Rows from block 2 of the denoiser of a small text-conditioned image diffusion model, named by matrix and row number. Rows with one number belong to one neuron. Each number is 500 + 25 x the weight over its row's rms, rounded and kept within 0 to 999. All counts start at 0. Numbers have three digits each. After the name is the row's rms in percent of the matrix's.
After each neuron's rows are labels from the 100 images, of 14976 (inputs lightly noised), where the neuron reaches its highest value: "colour at peak" is the nearest of a few named colours to the mean colour under the peak. Only what is clearly more common there than usual is listed. The data: regions of photos with short descriptions (Visual Genome). In brackets: how many of the 100, against the usual share in percent.
# fc1: MLP up (model.blocks.2.mlp.fc1.weight, 256x128), inputs 0-127
# fc2: MLP down (model.blocks.2.mlp.fc2.weight, 128x256, transposed), outputs 0-127

fc1.195 092:462521511497513477501547477511505496550458535512513495450500534511527487470514515447499513497507469504499502432500515529490486500483496517484505478510504491498474508503505497513515499572464512512513499541556509485511515548493522508472549486516499499450506475488509496454500502549535538500463477435528506522556494511485502504502500465511479498501503563494515495488506492503471506546503
fc2.195 073:460457479504520534541502498516503522511501499516468443454497517510525503576499485495503539465514479556499488563498526481507494491497505507506499492488511508496533492486547474494444498548480495472496507522552506517507448463500493512527483444486518503540487517471503509498490520466495474500492500568477524504518490495500469507501492458466555490514490488508468504481504482524502471500491
colour at peak: grey (64 vs 33.9)

fc1.37 102:493476499522496480501500493495503529512509528482453506518510521538524520532518490515479468537447468503502485532486566451615488489481513457463504474472483479500483482541533505526523477562486491491498494501470518507501487516518515516498507504482552494498494475464546499524504526493500538537473500534536489507504491503486498504531496509488492497511525490529536500492513514524492482452485
fc2.37 099:509466483453483579495498490533523540470490513500483503480498533516512500473502449517493491460526522510451502505500547511556468497500510494517494500503468508521508507494483453520538487482467512521508482480518500498522500492461546491511548509493530455491531502536469446490538494500484511494497521510485457504482462479508526495490487443460485485509547528510488506515505498495493466474443
colour at peak: blue (64 vs 0.8)

fc1.40 115:498473477512514476573474452507518536497494512553480523500515542471528477500469501556494490493496506520532519466494484474529478521514479522496484485519477498506500549519485473476488511464523520485471511474513460487490512518504502500499496505477500495500477448462457508498578462464506543523522525477485442518520506530509519460504469539493527500491502490508442538493502503497489497489496
fc2.40 107:532518488478501498503502501520498563499480473476517523507481558497452505487501513487505549504488475516550536507518452501465478466490504457471508502503505515499515505504464536496515520492497498488460480526459522491500500533544512540522464494519439471509506496485533491519494499455490531507558466519500475543454530499487536497443538524488496519503507493498498471487483493457530463496500
colour at peak: brown (61 vs 31.1)

fc1.93 089:513507488510503461457498535509560518518534501473517479510566509497521530476473507479518515582526499488499493496503493499493529512519498530513500466512507490484457454510500508526511485516503550510490520484517482476501491519527498449493501491549506473502461507493501530475489511471525543495507487496526455499495502479437510487465522507501477469496506446531510510499477504471502504412516
fc2.93 087:459512520491499498417510486517523479466494531478512455511494515520494538472483475516464517501514503498546490502488485491515476502521500520500482493482487521467516481548494549465485500521521511475472500502507519511500497503537490493518515495494489487515480491532532589465515508530584477525518500472518459488556503483547491468538498502499509509502519544498557496497497521523507498502503
colour at peak: brown (67 vs 31.1)

fc1.83 096:461534504505500512492505496523510518500535492511476505479504489505508465509532491500467452526465491528506484498483541511499465532504487542509450487497496501465475512496525495500503505486557495509568487506508495494515496482511480478496483489493544486460541497460512514496489507476524524566499455445478500510496574482502490477471495513497513480557513513480491484459500492499504510439430
fc2.83 106:528542506493471457501510499500511493531519478497505515544470496484495475508496478537502511569476547456509512494498502472540534528534463494490510467524485510529503497471542482501444522500522514491489503500527487536557518481480434470477499499487473498527493457490506479478481508490483497476496533478487477547534490489451494500485557471507513503534522446501498506488498511530507527539494
colour at peak: black (68 vs 13.4)

fc1.158 108:449460545505502470518481479480527502514537452510510503508540509505558525477483480536499500538497439549519472516535494533536489517510507477522487465508514517471508458534549505517524498484483484507518498502499486537488506525494500485513500505477506512466496449497487519459481478497498518511485524499447500497523516539494532503498520532549511493505485498440480549520517513490510503479438
fc2.158 097:470489475472470513500520492516498552501525525501486499502502469522494495540502515518512555500500499500447498515510534496508516496500517521451534500502468516504468492468469477509502472501480507536500481483499504552477495499501500510529497491477516486605488490501462503500495500500502525452481517471454466510542572504495492520467524499545514496500451508490495540521470534491532534462505
colour at peak: black (42 vs 13.4)

fc1.232 092:476468498499523539477488522495467457470502522453514475505493452498463498556549510483469530519493522522520509501472491499524465461489506490472448456486477481485508551504498534478498483533495493524469517527493515473516476499509561499513508438532522486554496507493523521501452528504524478534484541489468484537516515500513510513513489492476488519479500474457523497488499518488496511542469
fc2.232 124:508455487462530528495516538495484509489499516495508485473468495520492481532518492464512497489503505504490510494517497499475502434455553492520491524490520452515486478476500486477496514488475505524480554493461497533489500528507483485538561487499492485454500483490494549521509502517446508512491523488513463495506497461431505490488506494504490495534437516527492439500519505454525462456521
colour at peak: white (88 vs 5.9)

fc1.215 115:504487512463505501550530478508475495512500495507505530509507503475504441469510472499467523500479505520484501468522529491481453506491504500450496474493461481467494546508467500501498488470491500544497477524500493500532533527493511514488542477486521511461487457549560506523508507515567500470480471513495521497520477494543515447530497496514502526485467523446475496521566475498493508547491
fc2.215 111:510457500504476446507492521582525501480526478496507452471500493483525487556438505506476475500515475483492482492530420504457500528515505516537482542499495499476492501486509524514497497480565534550501544510503501503497491504500517516507489518491498488519498454489539524498494501482505500492502512525463516472531472500543495553529509518498504496483490464488446488490482489506482507523464
colour at peak: brown (64 vs 31.1)

fc1.137 097:557477500490471535501493514501524517493522502498463487500520495533478499524447506534519475484508477493532517472527505500500509498452523516503482509486505469496502517516528484522528475487488448492474475439486506473464493500525554484481497496503501463491488529533492481510426493476537509499486511537482509502502486556484484481533539499512554491500551488526427483480499497502469514461532
fc2.137 094:493518435546464477495495503465482503494508558503443504514493505502507474480500529506508500487462463483481537501518491500508509481468517489419475501500505486492536551509476516541491511458545484479499499553509478482440526471512497482528474493510503504469499511523489528500488510527512502479550541529548461479508503460503489484502485515541505500513509539509497473504539492514486457500498
colour at peak: green (36 vs 0.9)

fc1.247 095:497516478554508487505453521502489458480538501475506465467516519498499523500487490499544521502498496500505502504443538445532500557459503511507496483512463525484477510494527508500499491563514518441497488494526520472448459473474510483527494523490500493454487448547521507533507492501467477513473485500519497515516500541484512485490496521531505486503494502466514501529500534443512561494500
fc2.247 097:508493514492499530488540468515471545504493494532488498494464474491506472492463508461521480487500468516501489482538484537509520472497511482509503515500488456472489498532490502504493524487515564539502500514515499516495479491496512584479509499572497502514514485447489534509471493485486514468522489537525540512491533511502500513515455502492503520503431535469448522491521506481491434512539
colour at peak: black (46 vs 13.4)

fc1.52 090:496486491519498543470523516508543486503509525509488471476530524488553528506453502513528529541520499477496498485526491498538436471473529493544499470497453512488511514533552522531493535514454463508556501500487546468452467469496504506469515481471512461450514474508477515480477492512508481549470523503462506491495504526490502485516486523488515497452520491498494495495496546509518478503483
fc2.52 088:510526514495438506478502417492521520504489468497508497563472473503504511478494524520532509527491497506481499486469490510502543523525491470468491488502486495516493503503497505451532520491510542520533466497528485517497503532500499537480488481518505509570510444445494494503489500519500478398511495500489513472515499545482498508552516521485502481498503524484466506486495538487493504531510
colour at peak: black (88 vs 13.4)

fc1.88 081:498504498498460517471484538495505544471552476473465459514508524456529510482523500474463520491523485463508502518482466472515500495508512508536502513444504489447470544501510499499510445515490486527482502517507490504554440499500516504545464506498491510497533507497507486473502501472530522546475474549496473496476534517521520460521486502525541497527512436510492546493489498471509519481504
fc2.88 095:505503583488508539485504472519503497500513507501475474506505482499520554491468480502469479481511503530506484506501467500501490492465515487477494510498497493501509521499509542487501536448537483499495478521478515492496502474513491461509533537478497513462542491530479507501498500569530521476490494556508405472486502464520507482506483499496489491503547572525534519493531491535508535514516
colour at peak: blue (34 vs 0.8)

fc1.207 102:529465544500494484491510506459518502499497511538525520495505494477580538458480517509516520523495516520492491506524506500500508517487515532489466501524501512466498484470499526562486537517503486486490439509509512492503485505541483553498498492488531495499476428560504503497501500469497470570492438502496547536500545532538496479501469457513521503489506502499515523485512505501478501497514
fc2.207 103:489494501510431504493540486495506534486482503537512488513496504476501505530526493487470497496527509460484508496495461510497527495489489503481462518500511477483494472516513485510474486499490488500481488499467492524535545512480538531486481514445491552500490529446524555562509476524478506473494490462484544486521520574470520523539501502455506488510451472486510527525485492484499557464505
colour at peak: brown (63 vs 31.1)

fc1.180 068:500532500506468477509485500494517487482472532521456513496488501496458496523540499446498521460494481481472513525501484530522453488485498466491487558482496542530458517541501502467494499470470489564513512503520483514515503483504525482489518475494485493503491460496528486517540469453471489530506516499491476507472483499507489463520488551502524545536494523531492500518435493470494467461557
fc2.180 075:508471503487501502499450499550486483500522509465500514507502521500547490554494496500476481480441461506544497503526493516504498476491489535500505553584500490490500477488446504500525501461497498490495473487522511468500505518487548509553491495477510519500561508500510487494541524502487543500549479540562506501511514447503502491494517477491467503532456492511481501481484455502491477520503
colour at peak: red (62 vs 0.8)

fc1.100 084:501457498535445455521488465500538476455500493490468493500483534490499500493475473502513496525500506502496493578497510480533492528499512500465542462490501507481507526534546573466502471526464515506512487500478485503478488536485538499495501502473462510503505479493511457425509491438525516521477507526477513516494490492469483485504496541530498509531530501485494500485557511472490503496496
fc2.100 091:432500529499469495478489507547508502500503506527459520520459517518503514551450555506496479478534524497494500503508499500528504482530498472470462468472471500509449450521506499497532442543489509477492509499493515509498502501529499513467505487506474478497498512505486463518498529480511440492527501531517521501489530565521485498523463481515474528504521505499553532500496455488442501504512
colour at peak: purple (26 vs 0.1)

fc1.196 119:476464511512529474552546501493559483532500471544484449562502489504567482489477488492521502498489487496505524535500508507538520499505501517510511505503513492546488465500483477538501540494519516449518510516551489515495510514489467476490452547443500477500509495493501522471500508503477493471499438477540526499533457492517491478517502477521504479519514505516499496516557489532481486500501
fc2.196 109:510514493503527524468518519492421525526494475482522484542503478500535530495505521466506502463500498498464444491468503511470505463482483514501473522450499489497501443504477496473482496471538514576517502517586503497495569482505500505507497562536529502505500524485503513476503532493476530472490444539502498498495508479471507500519498471487502510511474515512508500511525498501506488497489
colour at peak: grey (65 vs 33.9)

fc1.7 089:495518516498522518509507508471526500497515523507520499580486491490497470488535482495479477483463465570519527496513484491500486453493504500501513513503444492575519501495499509488499524515478507510523516512519529505475518506500516506483497463469513511600482493499477522485481526512490472442501540467467503501434511476507476504517504501456483499503498525542490499494504503473541481536486
fc2.7 094:492455495478513500499535492461509513527445504517492492501496483544490462510523506496522500478510477472542499508519491503547547496550500500500490505547518493505500498500501455500507486505502492499500507502457482572477500522501516515488464497467525513463486429445501546467514512467487496504447507491467498501458482492511490490497542498464503477480425474516462493479502513464485462506501
colour at peak: white (85 vs 5.9)

fc1.205 099:498489506535481537475492494469500506497518507497453482495500493474508487501454479502495497555546466482491541499486554451545500484518500503522528500503495484500481495493527501500469519539448514526518499514502462514497467457470534506512526513459515514512531463464500480438497501518492497535486497544422492490446486512509518468551454488462494500495501517500504523518508533500498498537492
fc2.205 096:518519503486529509503490513508457457489465462517472494465502469521510534465498506517525514420499506493494507485472493525557459509512495472530503534518487495468499508527502497491499536489509549466476474464514522502527490499511492525495482542501520476505521464499508517490545467471498494518507484552392485505488492532503515495544465506467500498499509503520501524487534508504524485530531
colour at peak: cyan (58 vs 1); blue (37 vs 0.8)

fc1.76 101:513494507548511500500512471501483505534492513509541476540528546477515517519519502550533513524516486518493499514513451514504500494534512504498507498477513497503501464529524502510499514454544472522529488487518529541500516527476488501532493464496504500520486475500526509493483484499521480460513499504455524499477501521484452506533500516506520526449501496475492435456587506493443492475433
fc2.76 075:483510502476500507501498503550502546491504524531539522518469508510500472540464500558520525527491484508464490505490464492521486569508515502523485503512537507501519465523505505421461531501500539490537463496500475472504482488482497514478487436534507521517500529456489481471507501445517513560549491493496517509495517492476503511512510498473529520472502497520500509512504518504520494572493
colour at peak: white (49 vs 5.9)

fc1.95 085:520516499505503479513452484535489480481550508493516486492518525485508511479498498441530485526526496498488507527493503500533509501532517495538473462499507487531503463489521503507503531574481520499498510490537511542475516498497440491506471483493490537555510418506501520462531463503453506513499553498541514538501478537497508495513508504524510476579505500500478519465507501493488506501514
fc2.95 080:480487502501506491505488466485536501493488516484496501460528491489516475524517525506456492486580463459503529494483473501503568551537456477454507490521498511497483501484502502470525488503487445492498458528522510520481495552497508502501497500493545503491490535479477485506496478497526483535533517437500501551490500529510535514515495478489551541504507525509522494504509523563504540473495
colour at peak: white (80 vs 5.9)

fc1.188 095:513503477483500526488493510514506512552494525503477475487528418500449466509460479500499487485566505496470515493526438524518497525510488495519516475494553505501488475494498500511491517468491496493505549489513460486500492522479483526485500434510509504490475483481455519454492482497515483494487460497507533463489491493543450515492514504490461496502479485496486481502542508574506515461462
fc2.188 094:515502521546488509496489455501456494522503488484522486504474492484524462479521534510499486497546464491484484512496440488479512499467522530498501501500448481493485493509457504490468494521532533491525524500501512502508533502484516480505470498498515506544471530486532489512514505489484489549520534408543513489530490484495484515462474514507532531513473482483517472481463538508574540542490
colour at peak: green (32 vs 0.9)

fc1.213 120:499509521551488497491457506488521550497509464493483516558528484521531444477485464519479494514496508514541506504478502475520470518472517513494517487516489519481500508519510488480500488517469484516489499478522533513531457504461538518518489490508528482557469494481500535499508505557460518490494529512447491504453560485543505518508508532478478507465490493495498510511501555435525527510467
fc2.213 130:525489517477516521517517502485532516498504500528546521454503526543504466484469506514503467496473486484509492501534495504500488532512484498500480471543501528536534464459504498494487478474558500479500469499484549486485469481513475524508522548544524489474479485523490485500504506470505508571496470515481482509467516462514496496493510502482504492445437493486456504444497527516479454540459
colour at peak: white (72 vs 5.9)

fc1.103 095:495473491559498517487512457499485488471493537467517456490535496529496512535468505505514505528476500496517488514533579457552520477497501526497510490516504496478517499505474502538486502516460495477512482470496506485499473441500465468486524500485516491514547463490492504493477499508525502518511505508487481509490505557465576513546491487499518467472559502500513493523546533515519458508500
fc2.103 098:548559507477488478478565480489484493487481491490494498452474489489500473483503506551536514526509504491501470506450524519509529499501522409499492574490509511503501496485477500498498528515499526517525501507493500526427517488497493520489482467490500504488497472502527518513500493497476511520485509548514503496541497523533482496523463557553499487517552488476501475529527500514511505464493
colour at peak: cyan (38 vs 1)

fc1.163 094:484495485470478500492478484536531470536510558481518460498519485465514554532492503518495526510494528503492513489498502547499519485536500517487485489502541502495500460502562511548510495532506487484505455510507494506448471454500475489522495548502437464520534476454506475459463541470507488506499516517500519488512463494472505437492483466519513504484510502495488500450500485485516496453496
fc2.163 087:464493505489523500500517502486500548540488521479445498490535490479506451516531498492529497490496507517511488503518542566520495472528509506498431501501494503504519495492516482496500483492500469541497489495561511531465508507523493555515490511555570466485500507430490542495489522526469501503495508547457500502502505497501463483503503452483504492514486466503517509514512500501436476479521
colour at peak: grey (84 vs 33.9)

fc1.236 102:521452531494458476504501503546504491453509527523495487474512499507497526434505506505491500475495497504513504559497471544464480499493572491497490510516556544506504486524486493495491511490509499527511523457502555489496479502474506485485480491474525488549504495500465525522480488504550520470497564521521549498500533525515509509458533515481481526530509518502490546497447474518507484497492
fc2.236 092:505491498506524497476515464542538500499499515499492496541496500518513493579486510546501470507504477511536501489499496498507527499497494496438500472505473524515484465475484520450548470515440470521529501501465517552501437538491485511499473493507507500498535481485479500455474518540494460499495505500540503485466511485508495508460535486469480521472539486543478502483436501484487469504498
colour at peak: red (59 vs 0.8)

fc1.156 084:455507533530507479493503506538547499493521461489504459501530488511516494478531462510479487506499504516554523538484488495535502507497475502507512519499541494473502498504476501499490497517552511500476540485490501493505481513488468515496486526471503493611493487489474508504502538507498492485492503511443533466484548503499482461466535521507487455494526497521482488512574498455533488479467
fc2.156 101:500515475515505512459538457511544522468442500471466520448498485484498507551523508499483462537486548488522516499500565479480556488487505472492487493494477497512469531501481514499496482514463535561476516469492501507505480520496505554500494506506502495477489477456494498497503500514497497499499460494455560494494503532512488526456491508519521510495519481533493499507496480495498494534582
colour at peak: white (81 vs 5.9)

fc1.107 124:429520496476508517485522483517492503550457474532526517487496486486489522521510502515507470499448519479528523521526534499475496522562475485501531546475507528497489532435514524488474533514479543503507463525529475490500535528447546519454515523498482482477510537524503476508501490508523541494445521489500502498530505511516534491513520458475494483495479537495491500521490507479497501520538
fc2.107 145:490463478444476483480491474509520514532539486511492511501499487517469484486500502510499481495473512504494492506519484490478534503544472491507528522531450501509486551473491519465500506522469564503518545545552459476491536458510459441564492495503513433496512500510516543517518470507498464499542498495513504495512515486453478468498519491488510525501487487491516476472492476465525486488525
colour at peak: brown (60 vs 31.1)

fc1.182 101:489488492511487536491527513507466513505495436430444464480492482452498509477504490476508539502504495481453493526550448524492523452508508480470479509514531497489516490472467513515504505486500484495497501570508471517495520520506506467485505525516516504511481512505494472500464550511524438476486474500500540494497465513515512505487556478548508492483494489457535509516523479496495477527464
fc2.182 113:520516492476499498478509422549521541492446500471500527452483499523506499494477524497504520520496501543499508432518498496499505483495511485506502496425515547480494532490485526511485499507457534517470521535496512490506437498501503567501518464501473500504482515481526541526437531509524521502502507513487502562498528484491495545489536500501498500502496531494520485492500472477486505490498
colour at peak: grey (69 vs 33.9)

fc1.249 098:476498481500475502493500474506532519490518504498514497512538496493508509461501490521530530502486497493521469457474500521530491567446522498535486498520516485505471454486543547519560484492513459489502436499487496512502487531535520519514486504485499484506520468479485502467456549489451467511506457513489498479510520528497510468467497500527495491486516502439502502463532490488490454441462
fc2.249 092:496466481488431499529437505491519492513510519472561498494530485510500488513564496532530501496498519484503491496506503488477521498502545538508506482517503529508493491553518434451506513503521479497500485540491495500484553519510500513496454511474501451504495495522481524523534460505542487499490468503546480500542497500543488483519492528466472494466517519442503499506499494478508551488486
colour at peak: pink (43 vs 10)

fc1.170 109:496503486554498459475485492510468464537515499509538523461472544548524507470518497508452516498533473519479486501479492564476557484498486533543496479445502486498471485535488484504549486478500476481505540477471469517491492506490531529497490551513484526502497499503472511503525501476481510480538458527454460492523470523472493474509504489532493501509468498504451508520517497500467470501515
fc2.170 102:532483515505497509521506484472495534510491500483500480463526498476521519490491500480535533507502452529503514484501491539483552517462496501460518505569492497517542495502514486459454522487480410497515476495482504508504544498489513502517493558478543527502512498518495500506525474493520461482436478474506503484488519493515568482508503500485505476498452516496496488538515556504528489504536
colour at peak: pink (29 vs 10)

fc1.138 083:456512512501498500500501491477520463545490534536512484472549460510500554508523466496519498486490498499465511506501471544503455507466497490519548517490524513481499493509490501510508493500504479443509553572464439504557500506476499477486455484462539482515471474496495501549492505486535445503467503493499507502503505491490511493489499501514494494492514450459513510500490481475529437500502
fc2.138 077:499511502467466500509492485540506473545498538491498522493497482499489471519488469508429500497525514503546490519493496519478500519510529501440488500505519520475505473537480500532481460486509499541500500572482483486502503520493505552501500502520501503542492526466542497509487510517500494531518556479491490501500497477500500494486563517500557499525522498407523470532501497501508545490464
colour at peak: pink (34 vs 10)

fc1.15 075:504474465509469511483484503481487502536500502527504514540570485537532485500508523497495506522492499495497468482479507552525486505507576485510492433453500524510497491569508500501503483460494502501534539441526518525472515468471520482503504496470506498474541501499522506472476471502535513487491500458467531533524493561488522498534474478498503494499512523498493482493517530540502532521483
fc2.15 073:499507499498496509505538496507478499515526523501477519537514496486511494486496496467505481523544487474481487481500520538512474495536498514500512482504524498501484511517501545504455532506507491498523442469536504520478485508502479502493492500500496490560559562480456486465496400453463482499418502486500492513518513474497505491496493540513495480462503501501496530514512520502562545507504
colour at peak: brown (71 vs 31.1)

fc1.81 120:469463540539540480517533521521475533525479506484481458496531483517506519488500500511475471499463479500494505503500483501499522419522499475480487542489530488478495506554478495510453495502491422494481500505515520455543500534491431500480501522504459503513469510531499513490499537508483492500509491491513527489507495512493519463493484465494532512441507508528537500505504552452486521485503
fc2.81 106:467491492502519510534523505514554487472481537511513501513455500500475449516480561503513474470485496513485470508479470501491488489490494478500515481523491520539494502529498509506503491484472481533534488529533521459592501521477561507491496456515510526491441528480479500504495532504497470496449467515469497556500490498486510490490483516496528506537479475505522532490494528559503516509531
colour at peak: grey (63 vs 33.9)

fc1.176 081:497517505490492499502476495453531487483500500517489514493512516553503488501488502517494514477530545524484538505488461492524468466469498513496514522544499533450487521478500483492490476528501434501479445479464498442502480529497496514512505494503505500467506472443497490561575500456489542536497479500501551490512529498534525523548462511469512502502512502503470505504483501505503540476525
fc2.176 081:514477494455474498484485501539547469520498472538502482522538512505526490495521507543474443509470565520495469530495485502473502501493517523500536546493443483530496509480510510500474484484491501500497519482501503496513477459486534485518490492464489506509481506490501505498501491573525521465497501549481482457508505480453499455498483533507527552502501490505513529506503497527467479464424
colour at peak: black (76 vs 13.4)

fc1.183 106:506488451569535506519500529471495523531524493534432500484528484518513507565489473510479463554511463505480491516445573498553537473509507482492532504475502476496485455502525485518509470519472508503519487474482473498502502475485524479501462504514500501519557480509500506485469505504516500512479472572478492496504509520488517528522511465494483490490527504501491479493530505488507474495484
fc2.183 114:491496496455502506499500501432484488520526517499462501463487553504498514457502505428499513505500506455492495421542521534523498485473488544509502494492485508487516482507504499515509426474524511503503508515486472501554507478495504495509496497460494503512536513528484505493500461454512477533465493520459507499472477505488511468490484494508503497493508516471488503500484428438499526501543
colour at peak: cyan (43 vs 1)

fc1.5 086:481519525479427459504494478525561511487506516503463491443513505480513502501514507493532537530493459419516501484520507480513446521464488491506507524521498531483497512519528526504520498515488506528497479522518543496467452505513463500481498499552481470423503483477494488499518476496525469533497475482501497470501487508441502511504481501488531472477514533493513529497520511480518526501479
fc2.5 096:477480503500542500510500487482507468528485508497447512547482482487508530519500490510512477496505498506492502479505556515506504499529464485490503546528476496428501497474500477510510518506528520486444506520500545549498435515498484522533515500504493496500528430503525545446492498517501481471476488570517492501495505503501497497479482500515499481485506559519525551529513457486484451495496
colour at peak: black (69 vs 13.4)

fc1.27 095:489497545505479448499485469475507502524539499500513517509485499470504513499540492535466492503502485555471484466484497496492476555493529515503520534480502548464506472506525502509492503521504545500496486493495510506490455444503490536530506508487467501541479480489470465545513473499477500476536473515537462538419521475492498480491498530499487498469523499518492547527505489451555500487485
fc2.27 101:571494483507503474506451513532503492453502506502517499472478513504512473520463483520479504470513471488529492468509481502486482520571527503490525500491554517491555496462510510526505458502512503499530514532477476540499507498495506525481528507491513486511462533439458494492484551483502515512457529528475503549465504499515507527465520499498452467503509490481494536464492547503484501525471
colour at peak: orange (31 vs 1.6); red (25 vs 0.8)

fc1.78 089:532500483573451481515489448497449483496512491479495524481487573515561508507515479508504527525501506514526500490502515485522507494499507488521502480463454485479500517528528517504500471500532493505513496499522512488500472501491436470492509497507501515498503488495514508506511491504506485523513471500512492528467504535473486560513448499482573487429535498503506497496540480448495523456500
fc2.78 083:481485500468510504483494509500504489532492511452501489502484504467505545497502479485535493537526497496502482509500540493498512523483534551510518488504532512514445535485517489506494500522480497503492498469545492486453511465512495492542487499528540477495558525460474514568521422532493479470537500530490502520507500501529510489506507473522497439460537502496512501448467444479488489512509
colour at peak: brown (60 vs 31.1)

fc1.49 085:501441518511504488530516463535505486539469506477516503529485444487501486488528484488504465519476481500479509531494517492543537455506526499446495505526470491564466456497534506491472491500520498498486498563518509509494493525479457500496497547509499494509490515539500462521503522553476488502484489491505500568463427490497499501507497528506489519475509524503560497519505505491496475524489
fc2.49 092:521501501496498520486500453468483454555509433501518570515502478544498508491488474510495506500504469473487456531500492543497541481504453499524502525500468444505500474493468501497562480501481504488515511492464445512500498526498533524508485527512546509509500448492501500536521520504540578496482499489489500497501502501466495532494517475460472495528511486490481499498505500488471482460497
colour at peak: grey (68 vs 33.9)