config.toml
arch = "dit"
model = "text-conditioned image diffusion model"
dataset = "regions of photos with short descriptions (Visual Genome)"
train_examples = 101725
image_size = 48
horizontal_flip = true
conditioning = "text"
objective = "epsilon"
cond_dim = 192
tokenizer = "word"
vocab_size = 6471
text_encoder_width = 128
text_encoder_layers = 6
text_encoder_norm = "layernorm"
text_encoder_norm_position = "pre"
text_encoder_activation = "squared_relu"
text_encoder_mlp_ratio = 3
text_encoder_head_dim = 32
text_encoder_fused_qkv = true
text_encoder_bias = "all"
text_encoder_qk_norm = false
text_encoder_parallel_block = false
text_encoder_inner_norm = false
text_encoder_moe = "top_k"
text_encoder_num_experts = 8
text_encoder_moe_every = 2
text_encoder_expert_mlp_ratio = 0.5
text_encoder_experts_per_token = 2
text_encoder_shared_expert = false
text_encoder_positions = "rope"
cond_dropout = 0.1
norm = "rmsnorm"
activation = "quick_gelu"
mlp_ratio = 2
head_dim = 32
fused_qkv = true
qk_norm = true
inner_norm = false
moe = "soft"
num_experts = 32
moe_every = 2
expert_mlp_ratio = 1
slots_per_expert = 1
shared_expert = true
patch_size = [4, 4]
layers = 6
width = 128
positions = "learned"
residual_init = "scaled_by_depth"
optimizer = "muon"
muon_scale = "match_rms_adamw"
lr = 0.0042
momentum = 0.95
nesterov = true
orthogonalizer = "newton_schulz_5"
adamw_lr_other_params = 0.0014
grad_clip = 1.0
l1_shrink = 0.01
steps = 5400
batch_size = 64
epochs = 3.4
lr_schedule = "poly"
final_lr_fraction = 0
warmup_steps = 270
weight_decay = 0.0
adamw_weight_decay_other_params = 0
Rows from block 3 of the denoiser of a small text-conditioned image diffusion model, named by matrix and row number. Rows with one number within an expert belong to one neuron, the router's apart. Each number is 50 + 12 x the weight over its row's rms, rounded and kept within 0 to 99. All counts start at 0. After the name is the row's rms in percent of the matrix's.
Before each expert's rows are labels from the 100 images, of 14976 (inputs lightly noised), where the router gives the expert most weight on average: "top examples" is what is common among them. Only what is clearly more common there than usual is listed. The data: regions of photos with short descriptions (Visual Genome). In brackets: how many of the 100, against the usual share in percent.
# router: slot weights (model.blocks.3.mlp.router.weight, 32x128, trained with AdamW), inputs 64-127
# up: expert up (model.blocks.3.mlp.up, 32x128x128), inputs 64-127
# down: expert down (model.blocks.3.mlp.down, 32x128x128, transposed), outputs 64-127

# expert 2
top examples: text has "green" (26 vs 4.3)
router.2 111:47 40 49 37 34 49 43 53 37 37 37 47 35 47 54 64 48 46 39 48 52 62 43 53 64 47 29 44 40 49 47 44 51 58 52 32 42 40 57 61 31 48 58 66 43 43 39 76 84 19 17 50 60 43 52 31 52 55 41 30 49 52 79 58
up.28 103:50 53 52 43 42 47 44 30 23 39 36 43 47 46 30 41 52 56 25 47 80 48 60 50 53 53 45 37 30 45 47 46 62 57 47 38 34 54 69 63 52 77 66 51 57 58 68 45 49 41 60 55 50 20 47 34 51 47 63 41 41 46 52 46
down.28 114:29 39 49 47 40 48 48 47 58 49 80 42 47 53 52 65 46 55 30 21 25 54 55 58 77 49 48 47 45 44 50 58 50 57 60 67 50 37 52 39 57 31 65 50 51 58 50 31 39 54 50 44 51 64 48 50 65 41 46 43 68 53 51 32

# expert 6
top examples: text has "sky" (63 vs 1.6); text has "blue" (51 vs 4.9)
router.6 080:39 52 47 49 45 67 67 72 71 57 36 45 73 62 58 34 64 45 61 45 68 25 41 44 50 54 72 45 38 48 35 64 39 32 49 61 51 51 30 60 50 63 44 44 60 54 51 62 70 60 47 44 45 70 34 43 62 53 43 45 44 54 47 29
up.28 059:42 52 48 64 46 56 50 67 36 54 61 47 51 49 37 48 40 51 46 13 70 49 49 42 72 56 52 39 50 59 50 52 56 51 51 42 49 37 84 14 54 31 54 48 50 33 54 51 60 47 49 45 73 53 92 35 51 56 35 45 60 50 61 59
down.28 096:48 40 32 43 55 45 48 54 41 48 35 47 54 59 49 53 47 65 53 64 50 62 24 52 44 46 53 46 52 36 48 46 39 30 15 23 58 53 78 35 48 70 51 25 47 37 57 52 59 51 37 76 78 47 64 26 50 50 71 54 67 60 54 54

# expert 11
top examples: text has "blue" (25 vs 4.9)
router.11 113:51 60 24 68 54 44 58 43 51 39 49 42 64 52 48 54 47 67 47 48 44 60 56 38 29 65 49 56 31 46 49 47 45 47 54 37 39 59 65 27 35 44 48 32 42 34 51 58 63 51 65 61 62 54 81 32 52 38 60 39 42 57 39 37
up.17 060:80 46 51 36 35 28 47 57 63 44 42 46 41 56 50 57 43 18 50 49 58 44 49 61 47 75 48 56 56 55 43 45 56 44 48 49 61 48 89 51 43 56 69 44 50 65 23 54 50 53 55 36 54 48 36 49 58 92 55 54 53 63 60 55
down.17 065:49 35 53 47 49 63 50 37 46 56 44 56 49 41 18 46 42 50 50 49 33 62 85 45 48 46 48 51 49 47 59 53 56 52 60 51 50 63 15 52 67 40 54 50 50 53 34 50 40 47 31 39 47 41 43 49 47 74 45 51 50 50 52 41

# expert 26
top examples: text has "wall" (29 vs 2.3)
router.26 084:68 45 55 26 29 64 67 66 70 53 57 68 59 50 58 23 44 62 46 48 56 54 30 45 36 67 57 46 78 58 40 44 53 58 54 35 63 41 37 63 59 64 45 48 63 59 43 46 32 54 42 53 57 54 27 54 51 72 59 55 56 42 48 34
up.17 102:65 55 74 56 52 67 63 55 33 53 53 52 70 50 51 53 58 47 46 49 35 34 41 85 59 64 54 51 50 48 39 48 49 48 75 54 58 34 50 64 51 45 47 53 59 38 56 47 56 52 54 30 56 39 65 44 28 51 50 38 55 45 45 44
down.17 104:34 57 53 49 62 50 66 52 53 42 43 31 44 66 57 61 63 44 53 51 64 74 52 41 51 34 39 64 30 49 43 08 54 69 07 67 46 29 58 22 37 47 47 51 71 50 40 48 29 50 52 52 32 67 51 50 42 54 54 53 70 50 44 50